{"norm_position": "pre", "parallel_block": false, "warmup_steps": 520}
Rows from block 2 of a small autoregressive pixel model, named by matrix and row number. Rows with one number belong to one neuron. Each number is 500 + 50 x the weight over its row's rms, rounded and kept within 0 to 999. All counts start at 0. Numbers have three digits each.
After each neuron's rows are labels from the 100 images, of 14976, where the neuron reaches its highest value: "strongest on" is what is common among them. Only what is clearly more common there than usual is listed. The data: microscope photos of single blood and bone marrow cells.
# fc1: MLP up (model.blocks.2.mlp.fc1.weight, 512x256), inputs 86-171
# fc2: MLP down (model.blocks.2.mlp.fc2.weight, 256x512, transposed), outputs 86-171

fc1.444:592533490471525449449498499502498484548477487503523495519470491554490448494506521595510569502505367530513576509574523590546447525495463411445553483503494502554555500603451337528501449539501638497411456550567591536490484527518510486522489470423513514371561470
fc2.444:500506485502450499420474439452518484432553547504484405374509511513446535466448498575486506432503533504493463531512489475511555447559556410486496595475493501538410519517518522451502534584506506506516565492490500416427453444540525634514489496481334455561499434
strongest on: cell type: segmented neutrophil

fc1.205:512539512462469523514514563554326449486518466412514521516553544513588565531529500563535484485500502511538512539618433515541488516588592506514498515501536451444555392481521521542502486526514565514557581587626529484486478569470443467548503430492631535459493431
fc2.205:547528546512470445494521442496511444397516434491486501543493551488409568554517463550498441478505475520504502512544407554576486487548487450491460457518523452622519511563500417468525501509465517615433537515500511464473485569488507439526501552511533518534484488
strongest on: smear: peripheral blood

fc1.89:523574485527527516440470452508496447490491468464516457470548507610520500503464469500474470474530526466498508507506523514472508511605501477563470482457514460475514557505485636463457615582530523630439496499565612387491493558458453536499524496455590525450486499
fc2.89:520482481530434518513529568564449537467478379559452550482541568503554569509536596485454484525553513510560453475430431409548476475486487537410447572494504494506541505461501421519500564560368505488469581556506505529494520455496499484457464495512589481504568492
strongest on: cell type: promyelocyte

fc1.60:550497456553508432408494567486387632439505573532526539452509486433549444538445498502366514467497496524401457445533366452473499516493477506458518484522548555473450467453502556554592467474505566518488540494485491539493459599388595381522519456474428496511434438
fc2.60:486495476486503547540530499506434522530513478471523533556495487442444574482534521470412458557500540468546384523525532459499531449507393632447467485550521478459450506558528460491519497374536460587448520581516494431492541367492387513353542474458472443461550496
strongest on: cell type: segmented neutrophil

fc1.244:606523474484520561616458549504502495519450467572465483505503611518458568486411482444504502555515451509466520504450361567497509494508615497528446553493530493498479495554607546477552527508485582527548460547496506454370502473527547550410446498520442510483574492
fc2.244:512545509496536348496435503500662557554505543502481574489541485440500472509491478420466533410593576485491504531478504475530505502513501543543554436507508465485495487451514446532533447574515519566507498508473500533530447472455595498519491499509565483435532499
strongest on: smear: peripheral blood; cell type: eosinophil

fc1.181:501507501472549540506534489447425497532501555483442535559465398458482537530400594511548511486536491530516477500501504533547516558496535516508520539552471492450464494424524514572575549610376532523582508501551511504488591478413501466543508492428487492439549436
fc2.181:486462484513486455520496482501583470378389468532413476449459506437490520505435482539564524471448416514490499533454497419445504500487512506601596402429515539481508509558517499543502481414561517440509513542501486476546492510561460509537496464520459491528526494
strongest on: cell type: segmented neutrophil; smear: peripheral blood

fc1.79:502497476532525502489590439544516438549539457429572497462542495514498501489526541495452564487443482482503415547609373566507488511505559530502523481533502577422477445462532416521490554486549608546539465549498499415469479486503516653556468523479514557462495448
fc2.79:431499506520481485569458519513542508497403470482390521600377559464460604533470495466560496513588507462510507488460503506489454506490455512437494443446525497595503497494500579525506505533537501533452495560496457574499588505482494542520397507586498524520489509
strongest on: smear: peripheral blood

fc1.272:534494533471480442513449479472462470480526546497464490499512488534507453527477467491487440482594482513515425611545451562557468542536511609433508537452593528526488520553534540454578507535485543633509482481497552455470531537417500519507518469444563530379527427
fc2.272:508551473506441458444582541395475459462588550530465568389515497525514496404458538480517476485488434532519589501525471403558519498432503488526518600497487575498507494515498580444493476438500549444480567581482514500493667531531475495538483420500534668509433477
strongest on: cell type: segmented neutrophil

fc1.427:502606513465507509466439492568499489535551588461540410556532499508462509505602599463569441569518540545531529485551482516513488509554585474517513553490538597534542468548500456560417449468492563489681583550489497528486507484528470486555472480452581474548484500
fc2.427:490519499494554406581423447559448687471487505514451502522499493508507495524531505540572566499423392520487523494497517520596489483485547561513493475556474492659522520453505510482508546523406447492445633472536500504498485525444510477540510526552474547494518547
strongest on: smear: peripheral blood; cell type: segmented neutrophil

fc1.80:457498460527472448437483460452450513454643512446533455625481504419583472473422502507552524486564524518519473486536464426486511533578446545506537580501552461531538456515499564504549477390417637510550440457498560493479681526505562498498541389475462552524468469
fc2.80:476453502487481551502523513411515449550580524486628505493386538454512496478529504550519535516513574506504504480476483394489494517487443509642543464462480490434518520558501646553467485449606540407622459498496499514481527643580573417504475492490449551655472486
strongest on: cell type: segmented neutrophil

fc1.322:505509490517453504433524418530500485387545514510386508529512510515613470501481569507419589531524428571528470518504503496526544491555528467474526562544607446519528534439462485495565565439458532546457507488579471493521521509486447530588518400490440559461469447
fc2.322:456495497514462605497503523492470504458457514508458454520524478516438474492429548492508504424459355527549552535464480484588481556468505463555495514537449534463541513469462539410543506610507537448379457450524504484508560606570569559605537425489490543562501624
strongest on: cell type: segmented neutrophil; smear: peripheral blood

fc1.34:447549514416459527530445509554531517439478573451489506484454478512577510494529577499612523473497499598506597514499414469454472541516370498503539501468529469510502402453525536481586576552385550481445502456589431472527445492555478480481486459421514607486505513
fc2.34:598504474490467476494435518415624596546467514490543453565494539490478507515496486457497518483523500405494467350500547557493506592382528459519620537490418528483499476569534440541521453499532511632518506431460507483512517544485525513577395544557613446413556502
strongest on: smear: peripheral blood

fc1.508:537548541480529408465461576460486540503474537458356504573599460536527487547527580527522592492440518569521483472516448465471427612495516532528592486580553536422510501421512463561528435395507542481523406463517503451478500550545412515501471459553448512494548499
fc2.508:495515539480443460511473489504546549461428496567548483482466513491489558492479497502490491499471513505417402516487556451402459497507488448504505412446501439399427497542520580488488518497465394644445563464479559514479422525400510420439530572567470422485526554
strongest on: smear: peripheral blood

fc1.101:500534516559512475458537585544502468481485485491461474522504538571495419525474462532506583496539473484511492489516411504500492448512376455594469538421571509510469542431503333480424509546486503477457447527484524513367482538451524469509546506515449418490500512
fc2.101:564501505509506467471471521481513622491496534552602463514513507546421474507530549390480478407523534452514483455611614512653499502495524512469538546559480456570497485560514481506506446522442490489453505510482500450504551518441518459596493505466481492316437515
strongest on: cell type: segmented neutrophil; smear: peripheral blood

fc1.450:516505474396523482546471506502448509614499509486580425516492616496552482560508536568519406518502505538591568496491459606641515488493550429442489532626477483506508575495542501411489505521450487503451549592570503496494484496507534534505526477419544507485577517
fc2.450:521517478497451487486480518410561600479554513549452453550522460515486506452464508473524518534523587555578493510462505481535491476500428489483490697574504491482500441546500599552503518495503542521408430510504500517497553570475538490522487502440460561480569501
strongest on: cell type: promyelocyte

fc1.446:425532509432455400386507524552501394492380542484472512509523558528496688512466419503451506499580544537359502555530463470534441498494525508524511516498441486407485415516503549448514419467610495491537492468468544500553511539526476480462487503497498633473479476
fc2.446:515503503505511501580513496468500497507499522523561511466492488351467507393504501576467385504490495508505460497540503514447500521508480437454535481403493530515450497502500510579504504516541641484494473491486500490400420477564502599479512503528457510496511492
strongest on: cell type: segmented neutrophil

fc1.250:500534557386468595519512538422376390472578525543582436580585566508520511490493420470496546732517529504466562488633461587534448528523448519569470554537503488515495506599545616377528526496442483548521547563490502416390472483475415467489498503489531459478498519
fc2.250:480543457515463475493503481518405456490482461542437595566526480494537523459462509470486502497503389428481460484516637497480500529503520496361423439488485580469490499455501487473486533479570523600560515503486501515481513516486539537462478482532505497496540504
strongest on: smear: peripheral blood

fc1.475:522560490486508495418484475522489578393424456507553445471501431474566442454561489518511508484510545530449542517553515414554497524526559494405428430519560512408508491445487398522465353548546533424457495532552526499440525412563458484408504471550428510480550484
fc2.475:531498428549566501373529395393511560463579494434491618493436538379413580459478499502576632465495455523531450512432489489514486501594470486557463556523488500512477375500514470498478493496487551474436503437482500460483560554484522477517512476511492530412507520
strongest on: cell type: promyelocyte

fc1.403:515523503465439550433469533516475501482521509475566364459503627595583445441458476475536494573542502528532499476547499470500526467515506437514506542571575496501487537510503552428420522394429548579400480482498488456439392455501493437503478483501560487457481513
fc2.403:461469478498410615625552504414519464453416519529474509548481393495431425474573464486505486575492518489513612453567495407476524483473486437599552484476573529497499510504503551531546422475556522542517368471500504441518435484519530499472525499544636521529575507
strongest on: cell type: promyelocyte

fc1.407:485545519473589475491531527511456486476474545345499517492524520528521451556570560499445529430485510575589538511485559532471491506551533488551554651454545504372516541533494489566497560508472535360497580490557489452504490520574402547436436467392539489556545504
fc2.407:474466494404392497250571492458446496596544498517442529659530518576488516592495482512495505495533480595493498480511495522475513485472490518588493444488488570482437535483502690466496574449463551471573523527427511533537547498477498427470469468522542473475473484
strongest on: smear: peripheral blood

fc1.237:473498505585522476507509538505493536480498544440470458508495528514394495590520485433499586575511482662551477504487494477495432500516519513565454610502468475541537554547510475459401454493503522608486478526458497489512521514507551550476513517501487522442570513
fc2.237:511414484554537517473442465403507504455502580472449550484437440499557466474515498454451494408556483483522553443604506409379450521480410532534590385486484521565534501521499447421516527494497524467497469499493529555495451504508509508504553541581351413545516591
strongest on: smear: peripheral blood

fc1.474:642476425448549492506380580477493496490525532509491515439488612475562471470515563492408554554573435569408506567508496628510478500501488498472526560670504522457488472488469495560502459459513493499542504500516556449459505540490552500424497463502534513522594464
fc2.474:509537495482461510599434588425479531510529539495507516483497450503546476513523534350502493475495576502518498529510624478617500569443503616539612516514529534404497500518500548599493430462500524463543530530564496532492593518492505561487513464474502449391504558
strongest on: cell type: segmented neutrophil

fc1.42:455434493451503506328490516496602524493499581495540421572488494473564511472504484518488505503509559587499473441480475512380589497616501542622568558538569452487479520505483515432448478416518514457532571624501432453495550490548568455505525540468501495588500524
fc2.42:499518503525524516620580476544458461475506524516359523378468510577491512495507473552470499487488442506506495506489586500575515510514526506357473517503475520512502504484500547512498495619514577629512489437500500497552368647484507525483503498487495504660503501
strongest on: cell type: segmented neutrophil

fc1.327:482434505518481507510478403464497553472626602476494469413492573481594472483461461527495539446519536536544553511487512519439410496491512535454491470510578406405501464493513526495495418515408533495577642546551545410548504486521469509462552489485513540510509510
fc2.327:460468512520573459484442410456530552544487531493542525467481483494599506492480429496497483463501538457430434483441587473420468495461505478521517461383469488504465487475498473514500541540497493422426592487520455557518562501510511411478508489548440501516483536
strongest on: smear: peripheral blood

fc1.37:507411477495560463490509542495500576478585463561513499458456403488570406562529552487485578518485441651537488485563563466504508480517494429403504503461554507483483532423537543506541548536518502494407477442529424484474491471470485589498505362431474559467488484
fc2.37:557578428525476482492500553512580505536510536408511489496458537485476530481451621517485595427463588488504447471521569499447502617514496558534493524492539456505498475437521416506503480508488513508477394517500481467491496542542453516485458496478543554486402506
strongest on: cell type: segmented neutrophil; smear: peripheral blood

fc1.503:441559507486468612469536457462435502426579493515457569567501519499485525514489510615481503541568501578491387437532500393499421504559529596456439525484500556432496491541591525522471505463499646499622523478544513502410578486531460513501427482466550570474515601
fc2.503:543550594526564520480524443516508584517541496473417555474480523576445492508460524411510494425477512495583307484539429497590492511527477486497496465512523447599530432541500382513479456443558519490420513550469500480547605467476493564323517490499519563579472490
strongest on: cell type: segmented neutrophil

fc1.336:572502478481498501515518495464466503586608430505566523472510542475504520439445644496560469458464521491530460485494505566556494486505453613537511480522400467407556418553468488534531474575541508433516502521513470505494501433530514629508500500418596538388476492
fc2.336:538524501573537565644536497572425480453542499551497569493566553503483528523498612524566480565432508472496522466526507505547537524486460601544500501501497510594519509508500535529498527612316509521468422514487500565491609527517515499481481530534478417321496481
strongest on: smear: peripheral blood

fc1.339:494444528496472510482586542437430564630492499462492532464495453487499438489539461635494515524523462497621517451506494395455428484504407498548500563487578490467534456425560539443544498483578479539563574558517433474570432410552614470576510402584499536529453500
fc2.339:532517507449535509545478492423558522428582489552591428510513607413496514522510517455566527474529575463473524452494504526572504512460549497435522553468477481519519444567500524622505533528446511526549493489524500503490306487510507493495358508509572452487462442
strongest on: cell type: segmented neutrophil

fc1.341:525504464441490628492413486481508512558614496425438473665415468442480542500512476568513521464504606491528462479544536509486510546559492563508538498497606506493487442445535454464508506509539450509539439521543518469453506451540518640613495469496536525447503499
fc2.341:501523498524465431522504566509476454546508497505562478450478482484469420429468456489510516537497476444496596464564492455508595491512458503521486516461507594511507502464501514504552507407612494383508555409496499452471523461531532545506477525445431441525448497
strongest on: smear: peripheral blood; cell type: segmented neutrophil

fc1.422:498515472510533482519518472482498505555502469550511513528447451527438503508515465497494585535557429499438517492476583579513485534496544584453536492528455442556579524469494592565496575438528532523587471566510534538496518466645492505585497448474537502561547417
fc2.422:584485478538539521450481442507483507491503477515485478435516497393509518399474525505460501414461421456480391540500503431609496466521537417472435498499536499498506508532500291572474477625483577392433554442535500510444405433423483575503439446593449493494520423
strongest on: cell type: segmented neutrophil; smear: peripheral blood

fc1.424:531492481451507529477428484422486485460507538513460533538443498574497499492488521494537465542512547558499621482531389511488507551523552498504501528431453525481491536554495582524568527505598567470633503492499476455497587379505471506531491474491476503500589486
fc2.424:470500487472564483588548498451457513575487436576531495473590501569507447464504475470619481469504417472433517505490473507501501487446467527439561471462553479555516519542494563535530516454507438466479709482510500544497411517468570597536476517500448470665488501
strongest on: cell type: segmented neutrophil

fc1.236:524466483438444466569524490470450525590515583503527422422506491464518496517516522557499539487580505543507500488590537489515512515497529575505515540446494500454462459590497499455484524573456515447453524588475486445490491531509424586481567469480577507482462473
fc2.236:539490438500456423469512522432568588553512549529447462560443479421531535490588541442518532413498421440628371434498525564535510529468486437493561540431377478530501516509501459533421395458459545451387476499501498496487484480439462499558526505516528511407524503
strongest on: smear: peripheral blood

fc1.111:388561513519493452484510483436494510507591541447515423556511511618496447493462581464516542561462514568491507556497551377488442472514509546469506485501497501518491490622464510597526534452405503503541448573479459484518456438513427532412539440495544517505472483
fc2.111:495445556530580600548562521444562396518524516522421526519552535491428510423596456523485486411337483500497527527542494496498489498466522505529528479545402524454497509564512363486558479536535416592516464510444508473472500609467489490468509501505443499499429521
strongest on: smear: peripheral blood

fc1.404:493502468489440507398514489513424521485450516495561356463585428583522526565483509516393527604483429513490467501546546492545511520562476526499460467461405558497514619502553502524585496565570564471539490512481459449503455445517395448503507528500522466403518383
fc2.404:461462463516566455377505488483497488500486533487444475526512458501335523465576400561537471515505436462525448491508527508447494455510504450488477555518501480476556539475501419520484500584552505434445451506477494499517551497437449465490511510497510495360430502
strongest on: cell type: promyelocyte

fc1.267:544515511511493520470577555475503495468503515490410486474589383481491507616470502515499565461516493472521561498485470500506493505530520557462503560549533433569525582406501473440554529540385493563529620455530486406561456505462454471574497472490470529510476410
fc2.267:601527438513484538524307507482557502484462519519391611460510606487449500513497675463486478495493528489497405518465471464551480531529467540452478555535508509507510488467503436457503424537581506518435456470509500478553447512577528509562498536478501482519453563
strongest on: smear: peripheral blood

fc1.270:574556456332524425502548516455503504450515608522437483484580522562519481402533562445455517538427489497474544515525425552509445533415560587466516559511508457513467555457509542477558564504491480533400546513505501497459408494556509575502496430465521513426500504
fc2.270:506495410505494481427464482385497523540490526569484592641547492438482551500539525526431477527518450437445466398493458481470503522478480501564492490510487480507500509476500382545525478496452453528452476491433501455489588437442517500499522562600534459516566482
strongest on: smear: peripheral blood

fc1.57:566482509459520570438514502509499567452534432425344322477538502505497500544559525460515489529503438583555509472520487543529515503495525486463498504438488515487489523517500510556583448512519545498508503555437513566494502476495353415467535478465484452459427454
fc2.57:470533529494539492545535491538504494457522569515584511489492606519503447510600489528547484487367659505574519495480541492467501471480483504652490443487500495444500549499500538476455585688382500661493543488503500558498466571504511413553520492484496426403497486
strongest on: smear: peripheral blood; cell type: segmented neutrophil; cell type: myeloblast

fc1.158:490500437443447406458428502434511477541591597528447401551416424544500480560486469538423573497544510505454487434515433503442457507532554463527517617569552390507516499543519479478516484498498551516480485493561515588455538504475508505520441511472529462620482520
fc2.158:472458504516516512462543473504496470540458458513450502409518497507457461479502506453557498545480540348601524497474494450494516502396449536382500533397371506445541499447478490494437468482506446576493555512483480555520287434532476553464498484446520517472527490
strongest on: cell type: segmented neutrophil

fc1.449:512533487487519511504521508455409493454577513498508538647494457491539459523442425575504603496498397458482473573600487538488560485559550516399471501542543492522452453521579640604495555536529579503558426492514503456495475438473390457575460517497496484403522389
fc2.449:477513475455446494521447495476540527605493501502423438559398541482515579504570492526587511533497607471498501525388497460483533423508524459481473508439480505621517504585499488439459400480513497507472588432504499568489425492408521467454497483577493571507481570
strongest on: smear: peripheral blood

fc1.370:510506454487624482477505581489533443621491543443555491513497580556587448536546526507483535500445626465601506540471482562487452521558487522515525526444496515496478523457477541502550459505472513501534514528552467424501488569467388498565502437496574535436493521
fc2.370:562481447524468543321524500417381496500472507516499601576509471555418584513501508505463522510499446498509445493519505508615513497516555441458516503467494536415502516457480539515573525466490530482433460502485496488506518451478464479409480476545506520408430537
strongest on: smear: peripheral blood

fc1.466:499412463610476505503446463483399432542596516486581503511394500586536579484501567524491488524495546593450457427465566517490441450521422461520498525477516504509500456516565606498501570511533533552471547563494512533472547547502486558526506534478470510437451594
fc2.466:474585525488440540551492475565427471492428455536530543503464473434512565515536562471581435573509482365506484461471364509598511547503419593416433528475533507479529495529494540516429470517470607587530523555517500502503499548512561455501493491373444599573521494
strongest on: cell type: segmented neutrophil; smear: peripheral blood

fc1.8:531525458533541522436474521434481489436498588487523505523528581493469505502552543569517574536503552575555506496374492472538498495568484535495400509488513515478502500530503488492492632417552565542501526466497551428492512504568329564552507452359557459399495563
fc2.8:515490494438476470450606484427502508502466538476416494539504502488436500472475516569545503512509485498412446469508515515412489548457469486480483601490545561495457489484494508499493500475462473512435537483472535387479482437498507463444494531513547539481504543
strongest on: smear: peripheral blood

fc1.297:527495490476516536443556597537426478459487530479534453493322489458509469510400518488515565522538503500424511492500478665412514455484499465499489615522472587481491405512480502565530475525532546370554507648536482468496543464434572547447480397504520580557521412
fc2.297:514506495455442539380524528523477628439510545475498498568493539571411565503471479457491513514585521428502519493508503478638494495519545487413481521566481502557516513455500431608528361476506425446506555530505518502474483443522575449446505452489384579502487532
strongest on: cell type: segmented neutrophil; smear: peripheral blood

fc1.3:499489504466405447518502475497447480512446489477513505559477525517501510551453519481522535501442536579456493453538428498525447458583574492600496425558553495504573513481591572518505494501582501605527574533545529497491336536490486512508522537498667525552453404
fc2.3:452509516507502463499480483551476546523501509462619522530489504416428504539485474508480495487420466504516488505514422484488526499590507459548447494459499472486526506482501469457455574530515524466480518527507500496442476514478507448509508489580394512540508507
strongest on: smear: peripheral blood

fc1.484:486499490488423585515505458429379485543504496423501534508359533499466472519490507439460470583523521494391482443486603536451499493503560556493524484493556548354578561516526540489571497497512663504529446550499558525336509424486502528533529568557500547503466541
fc2.484:586506586459441511492488537431501540432525458531505499475528475472421501525459499511468466459557528546525491527612264517577533442519478472449498527540498470572450390479501507518485443490592517433479529492517500487482572494496590514332489490453489459498470467
strongest on: cell type: segmented neutrophil; smear: peripheral blood

fc1.448:517485492443485466499518441534517490497487561463381485494505420542483477441518529423584491639531546564444563445459494411477530438458487577576555522529468467482438504469453467425526429515392509584479427478427494522530504551476457419477489479526586515504564485
fc2.448:503542505494570559533393501509523473365454362457404412444506529501491546523521426516536489508492491505513429479552576549497495397491566478527492502496484504501497470506524650535497483518520481502512581572505501503501515463433442545551510520481477445591501439
strongest on: cell type: segmented neutrophil

fc1.203:507522551504374550579391494530508441534587508465524405583444523498532625555440490484485491529520538600396497513461497486493541485514472585467490571482467486403477471525503573487517485480500478478555488545485499481422532504590506528527477481442501517520456511
fc2.203:516559515526625485463539464571501585422507521547542604377477449344554561428537528518455452564470450502403447521487466496508533485502470463508440497462524508600496472412507417474465605656429491461478556470476501467499499432465558537382636490471460493483543501
strongest on: smear: peripheral blood; cell type: segmented neutrophil

fc1.263:494514494495566445557609437592421499567434489399489500503460459493514542495492590533459567515534463640478484506482504522400453427465533505605549467608580531511469494488497535522500508511412432487538590465501509431524492480428467512495525525519466456359574483
fc2.263:529467476532529450469434491490528496461488508534480624503476499497405516447585500463522441543488468393527426454581506435489547498530544496489483490416506553538532432489500532591463510506488510544490483498496502514507340541460440506485520499522483431369493501
strongest on: smear: peripheral blood

fc1.222:516547509519532507497594508487456462537455584480504526467535581518517485521483520537526547505501502479425564463568543467553476502515500522479630567424518491442449463512491438605594499502498510479482500538481473477476455513485486568521552400500630401316581502
fc2.222:580462441470483415318521472415501458499487578533521569613447501513470495481469512493535531531597419504459502456493494447442505629516444522525436500429492497568496588479503663499502510434509555485526451533478500470511456547472500464496487517502558551437454441
strongest on: smear: peripheral blood

fc1.18:516490426473533521377585558475370498447633555460478524472452564491564441484439530434448563466613510462417484485524494410499456536464447519503497521440547527488423448483485459586509390472518493500511601397500487560445517509580592507472501445497492554596508509
fc2.18:544484500487454576452489461462455553435579465500420604566496424477462636476498521492546578488588589548540344517581510538570520526493420536424492492532450472495517534623500513531468448486549497423534492562480500525503605435472532486432512486513447482478504485
strongest on: cell type: segmented neutrophil; smear: peripheral blood

fc1.51:549462472521570501411446503531513499584518620555656500482442533477504489441472540521519503567511552520457582481478366479395521473485524563601422529522442457446484421389419589418446480600447532478550555510492565524518551485524439470509589510534687511456504483
fc2.51:535506487474524569451511495511614532517509537457500476498402505491427521425517461507504451460572517445568506536438614506455487496535508465546506540533515476557509490449476555471492509652382488491501543508490500459477558612519494431685510511533499550626548492
strongest on: cell type: promyelocyte

fc1.62:500520393457506516464509513423477469495514594469521507388445503550582510509394488500512532515578465473425539514545398411498478505447487461521439506525540540472526386588524492605463444503544524493558495571453500426404522563511501477499462481480452595541509561
fc2.62:545456504500410599457514460438528577483507485513513520540503454552350583482490482493603524455529584548561374512534500422576490520461506527516558506457474448525513498524500418547471344412581527508495492539479500505522490435507502453384501495534520483429485503
strongest on: cell type: segmented neutrophil

fc1.342:501465491521409507454561498526479493495450560517552434612462504318469564491520486489355449475464544500490452466539499574420440526519488558550506500511507492535504474506618609467513523508583533480566523512509426492502497503605494516608498395500509442446481492
fc2.342:454424474513567433412439527456474498567456592505499540498499677580516498507452506509563510606449503498482504371480544505426527419459456510406514523463517532537478441535521508501561496488483498556503507458516488485518453500500449430473423437527526536465516504
strongest on: smear: peripheral blood

fc1.295:486505449489577457508598570511525431541429488487408426487517503502538458496435508506544627583474537546537574532463554563563479464543454470496499541496458502448509497564481467424443527444410505513524570526483454467581545502582460535453385502528507555449534520
fc2.295:533555508556613364489451513515496456420484479498446581419488584508477471504481511560522505565510549406519458468378543470583446521525489498412478500503554499471536471527479523511534565531501505434477633496505500512465518555547529475575448505505417527570502475
strongest on: smear: peripheral blood; cell type: segmented neutrophil

fc1.358:412589486479601565485506584497531481545574498544493417550521466542566492545501496507509482532499498547505551486557487506493506467512480439424447504593512491493532589449536442342503527462488516519498406404497494461487504563496514460509349464418499517524553607
fc2.358:531513483491457474523599443411626548458433542535494532521469600455403405537617504492504548490541632501498573486504585508513474503503499461532567512552463360460496486512500587532521452506478550500474560534486500475498403468509490534494488485531548565527515500
strongest on: cell type: promyelocyte

fc1.91:569532450403520437562497433507531476531534533537362581453509499396515558504500627515540590527510513525564513529489499526532489534570547512503515510495528439486498451575557406520505488578448528535525412542496487484474509524517408504501505433483525555429486419
fc2.91:496490506500452467501443580450476543482497500563557442461540443565516440573513428495570500506472581509550581443424534506543512470402476507532644496474467509575497512515488473463575453421561414355514504433502501475502465489494378527503508493525449358526489500
strongest on: smear: peripheral blood; cell type: segmented neutrophil

fc1.445:470459493408437476509524439487463483448604518430473431445447505520502488507482494555468518463496483513482416461587491465530524530556568438512501552513519474532465486544551512512436487489437444450490614498569525432579484487507523498474508505492571563572497446
fc2.445:501526497512466547527453477477510528494444487474478523491487498488443503500544477459524551521507481407609469504588583493637526565509490693491594543436486530472500495484501548544440397448540511477540427485496530530501447466557501516480498498457560491525469595
strongest on: cell type: segmented neutrophil

fc1.106:501486542427518516504538535451462554449631500484495454518463439475388513518479563550545455610557439534536513539502512511558504563581409502428488564575491443499557531551534685489463550444450543493491423452458513473458517525505528640459524455386499528445460445
fc2.106:478467537515504514483560542497476482513429488525551523475474596396490527475523441503518489519457441535464501498483496476500502401477472479631541445335520501405536469440499489518486446499553524465522487468481500507512478532568585329474522492544441518554500470
strongest on: cell type: segmented neutrophil

fc1.357:486576506495609515491483456458497466591499563491488429485563600611500497504501425613538526479512487470569595482505417479517497519467557484486499464502502488478514508567564541590485473550471615476549511590511509501375592434508425499465459435612497543436535473
fc2.357:461499475573528486527506430462530527553465491517504542533507488535502519461538495521521467448435494372501440424525474552413512536523443469391522480485510478570517505445509510464472570551493481489443528514478500478573587586496498563557509493443565542454418528
strongest on: smear: peripheral blood

fc1.66:465528501467622489550544496540460414492514537348486394494539444600501516531455516535492557518486542542552513489502438487565425575514445624562488533583533520455433448507471410535442531488538547525571493438516488447481464509463432594481573497485537505485438469
fc2.66:496512491493557522488563501517469504454486526502453524552446499519464533496493474501487462540431426500470490473524435453583421455536507453472428439539520481558498489507500559478537491529511534583536533510475500482499501599486559436513532538561502527598530554
strongest on: smear: peripheral blood

fc1.426:382502491448585430498498479369457569480610522478477452439665435449570491502456550504497622474583469493458445510528497557542532514557552494550510537515528505430504621558511598538580436517535536475546557602497427497477558446539523456536432518652441529585539451
fc2.426:512557501488506484565584465446514439477467516511509493512466643417420470525503506418538615515490687415506482494478503516496505517462512540511517508493490475465511475516502567555489282460496521486498539544545500498502430482467549569403433456466605484446504501
strongest on: cell type: segmented neutrophil

fc1.462:532521513575492401505410482498579484433463496489419492501508515500511577526453404477428588511513499478549579529580413565422407469516456543511476510504422456507538537497541431527532417485590463503490439600512449496480580454536499608500619539503524541427480509
fc2.462:511500492510501490554444557472512676518569481513653517425512552463480423504467427510553478446489508498498479449514505512453505467490481493618517496424514447498497476500500480467513450648502461560469650482507478498512474463491636503495501483503470452510504499
strongest on: smear: peripheral blood

fc1.293:499515566501603511535499554507631467457502478462588492574508544504453451572452479514512532509441352569494524521530505624461488596446495511516484539486556512432543558526493479503499412408508530436586490540513427394484548454505513450468500438500482624474484464
fc2.293:484485498577501507434499481534447472441541418523281553511451477469537491502430466543497513456500522591494556490492560453506501431500526515494604473510496545507490519483474479468519574583568500450502431493501501606526549478460441509483495472480512511514525495
strongest on: smear: peripheral blood; cell type: segmented neutrophil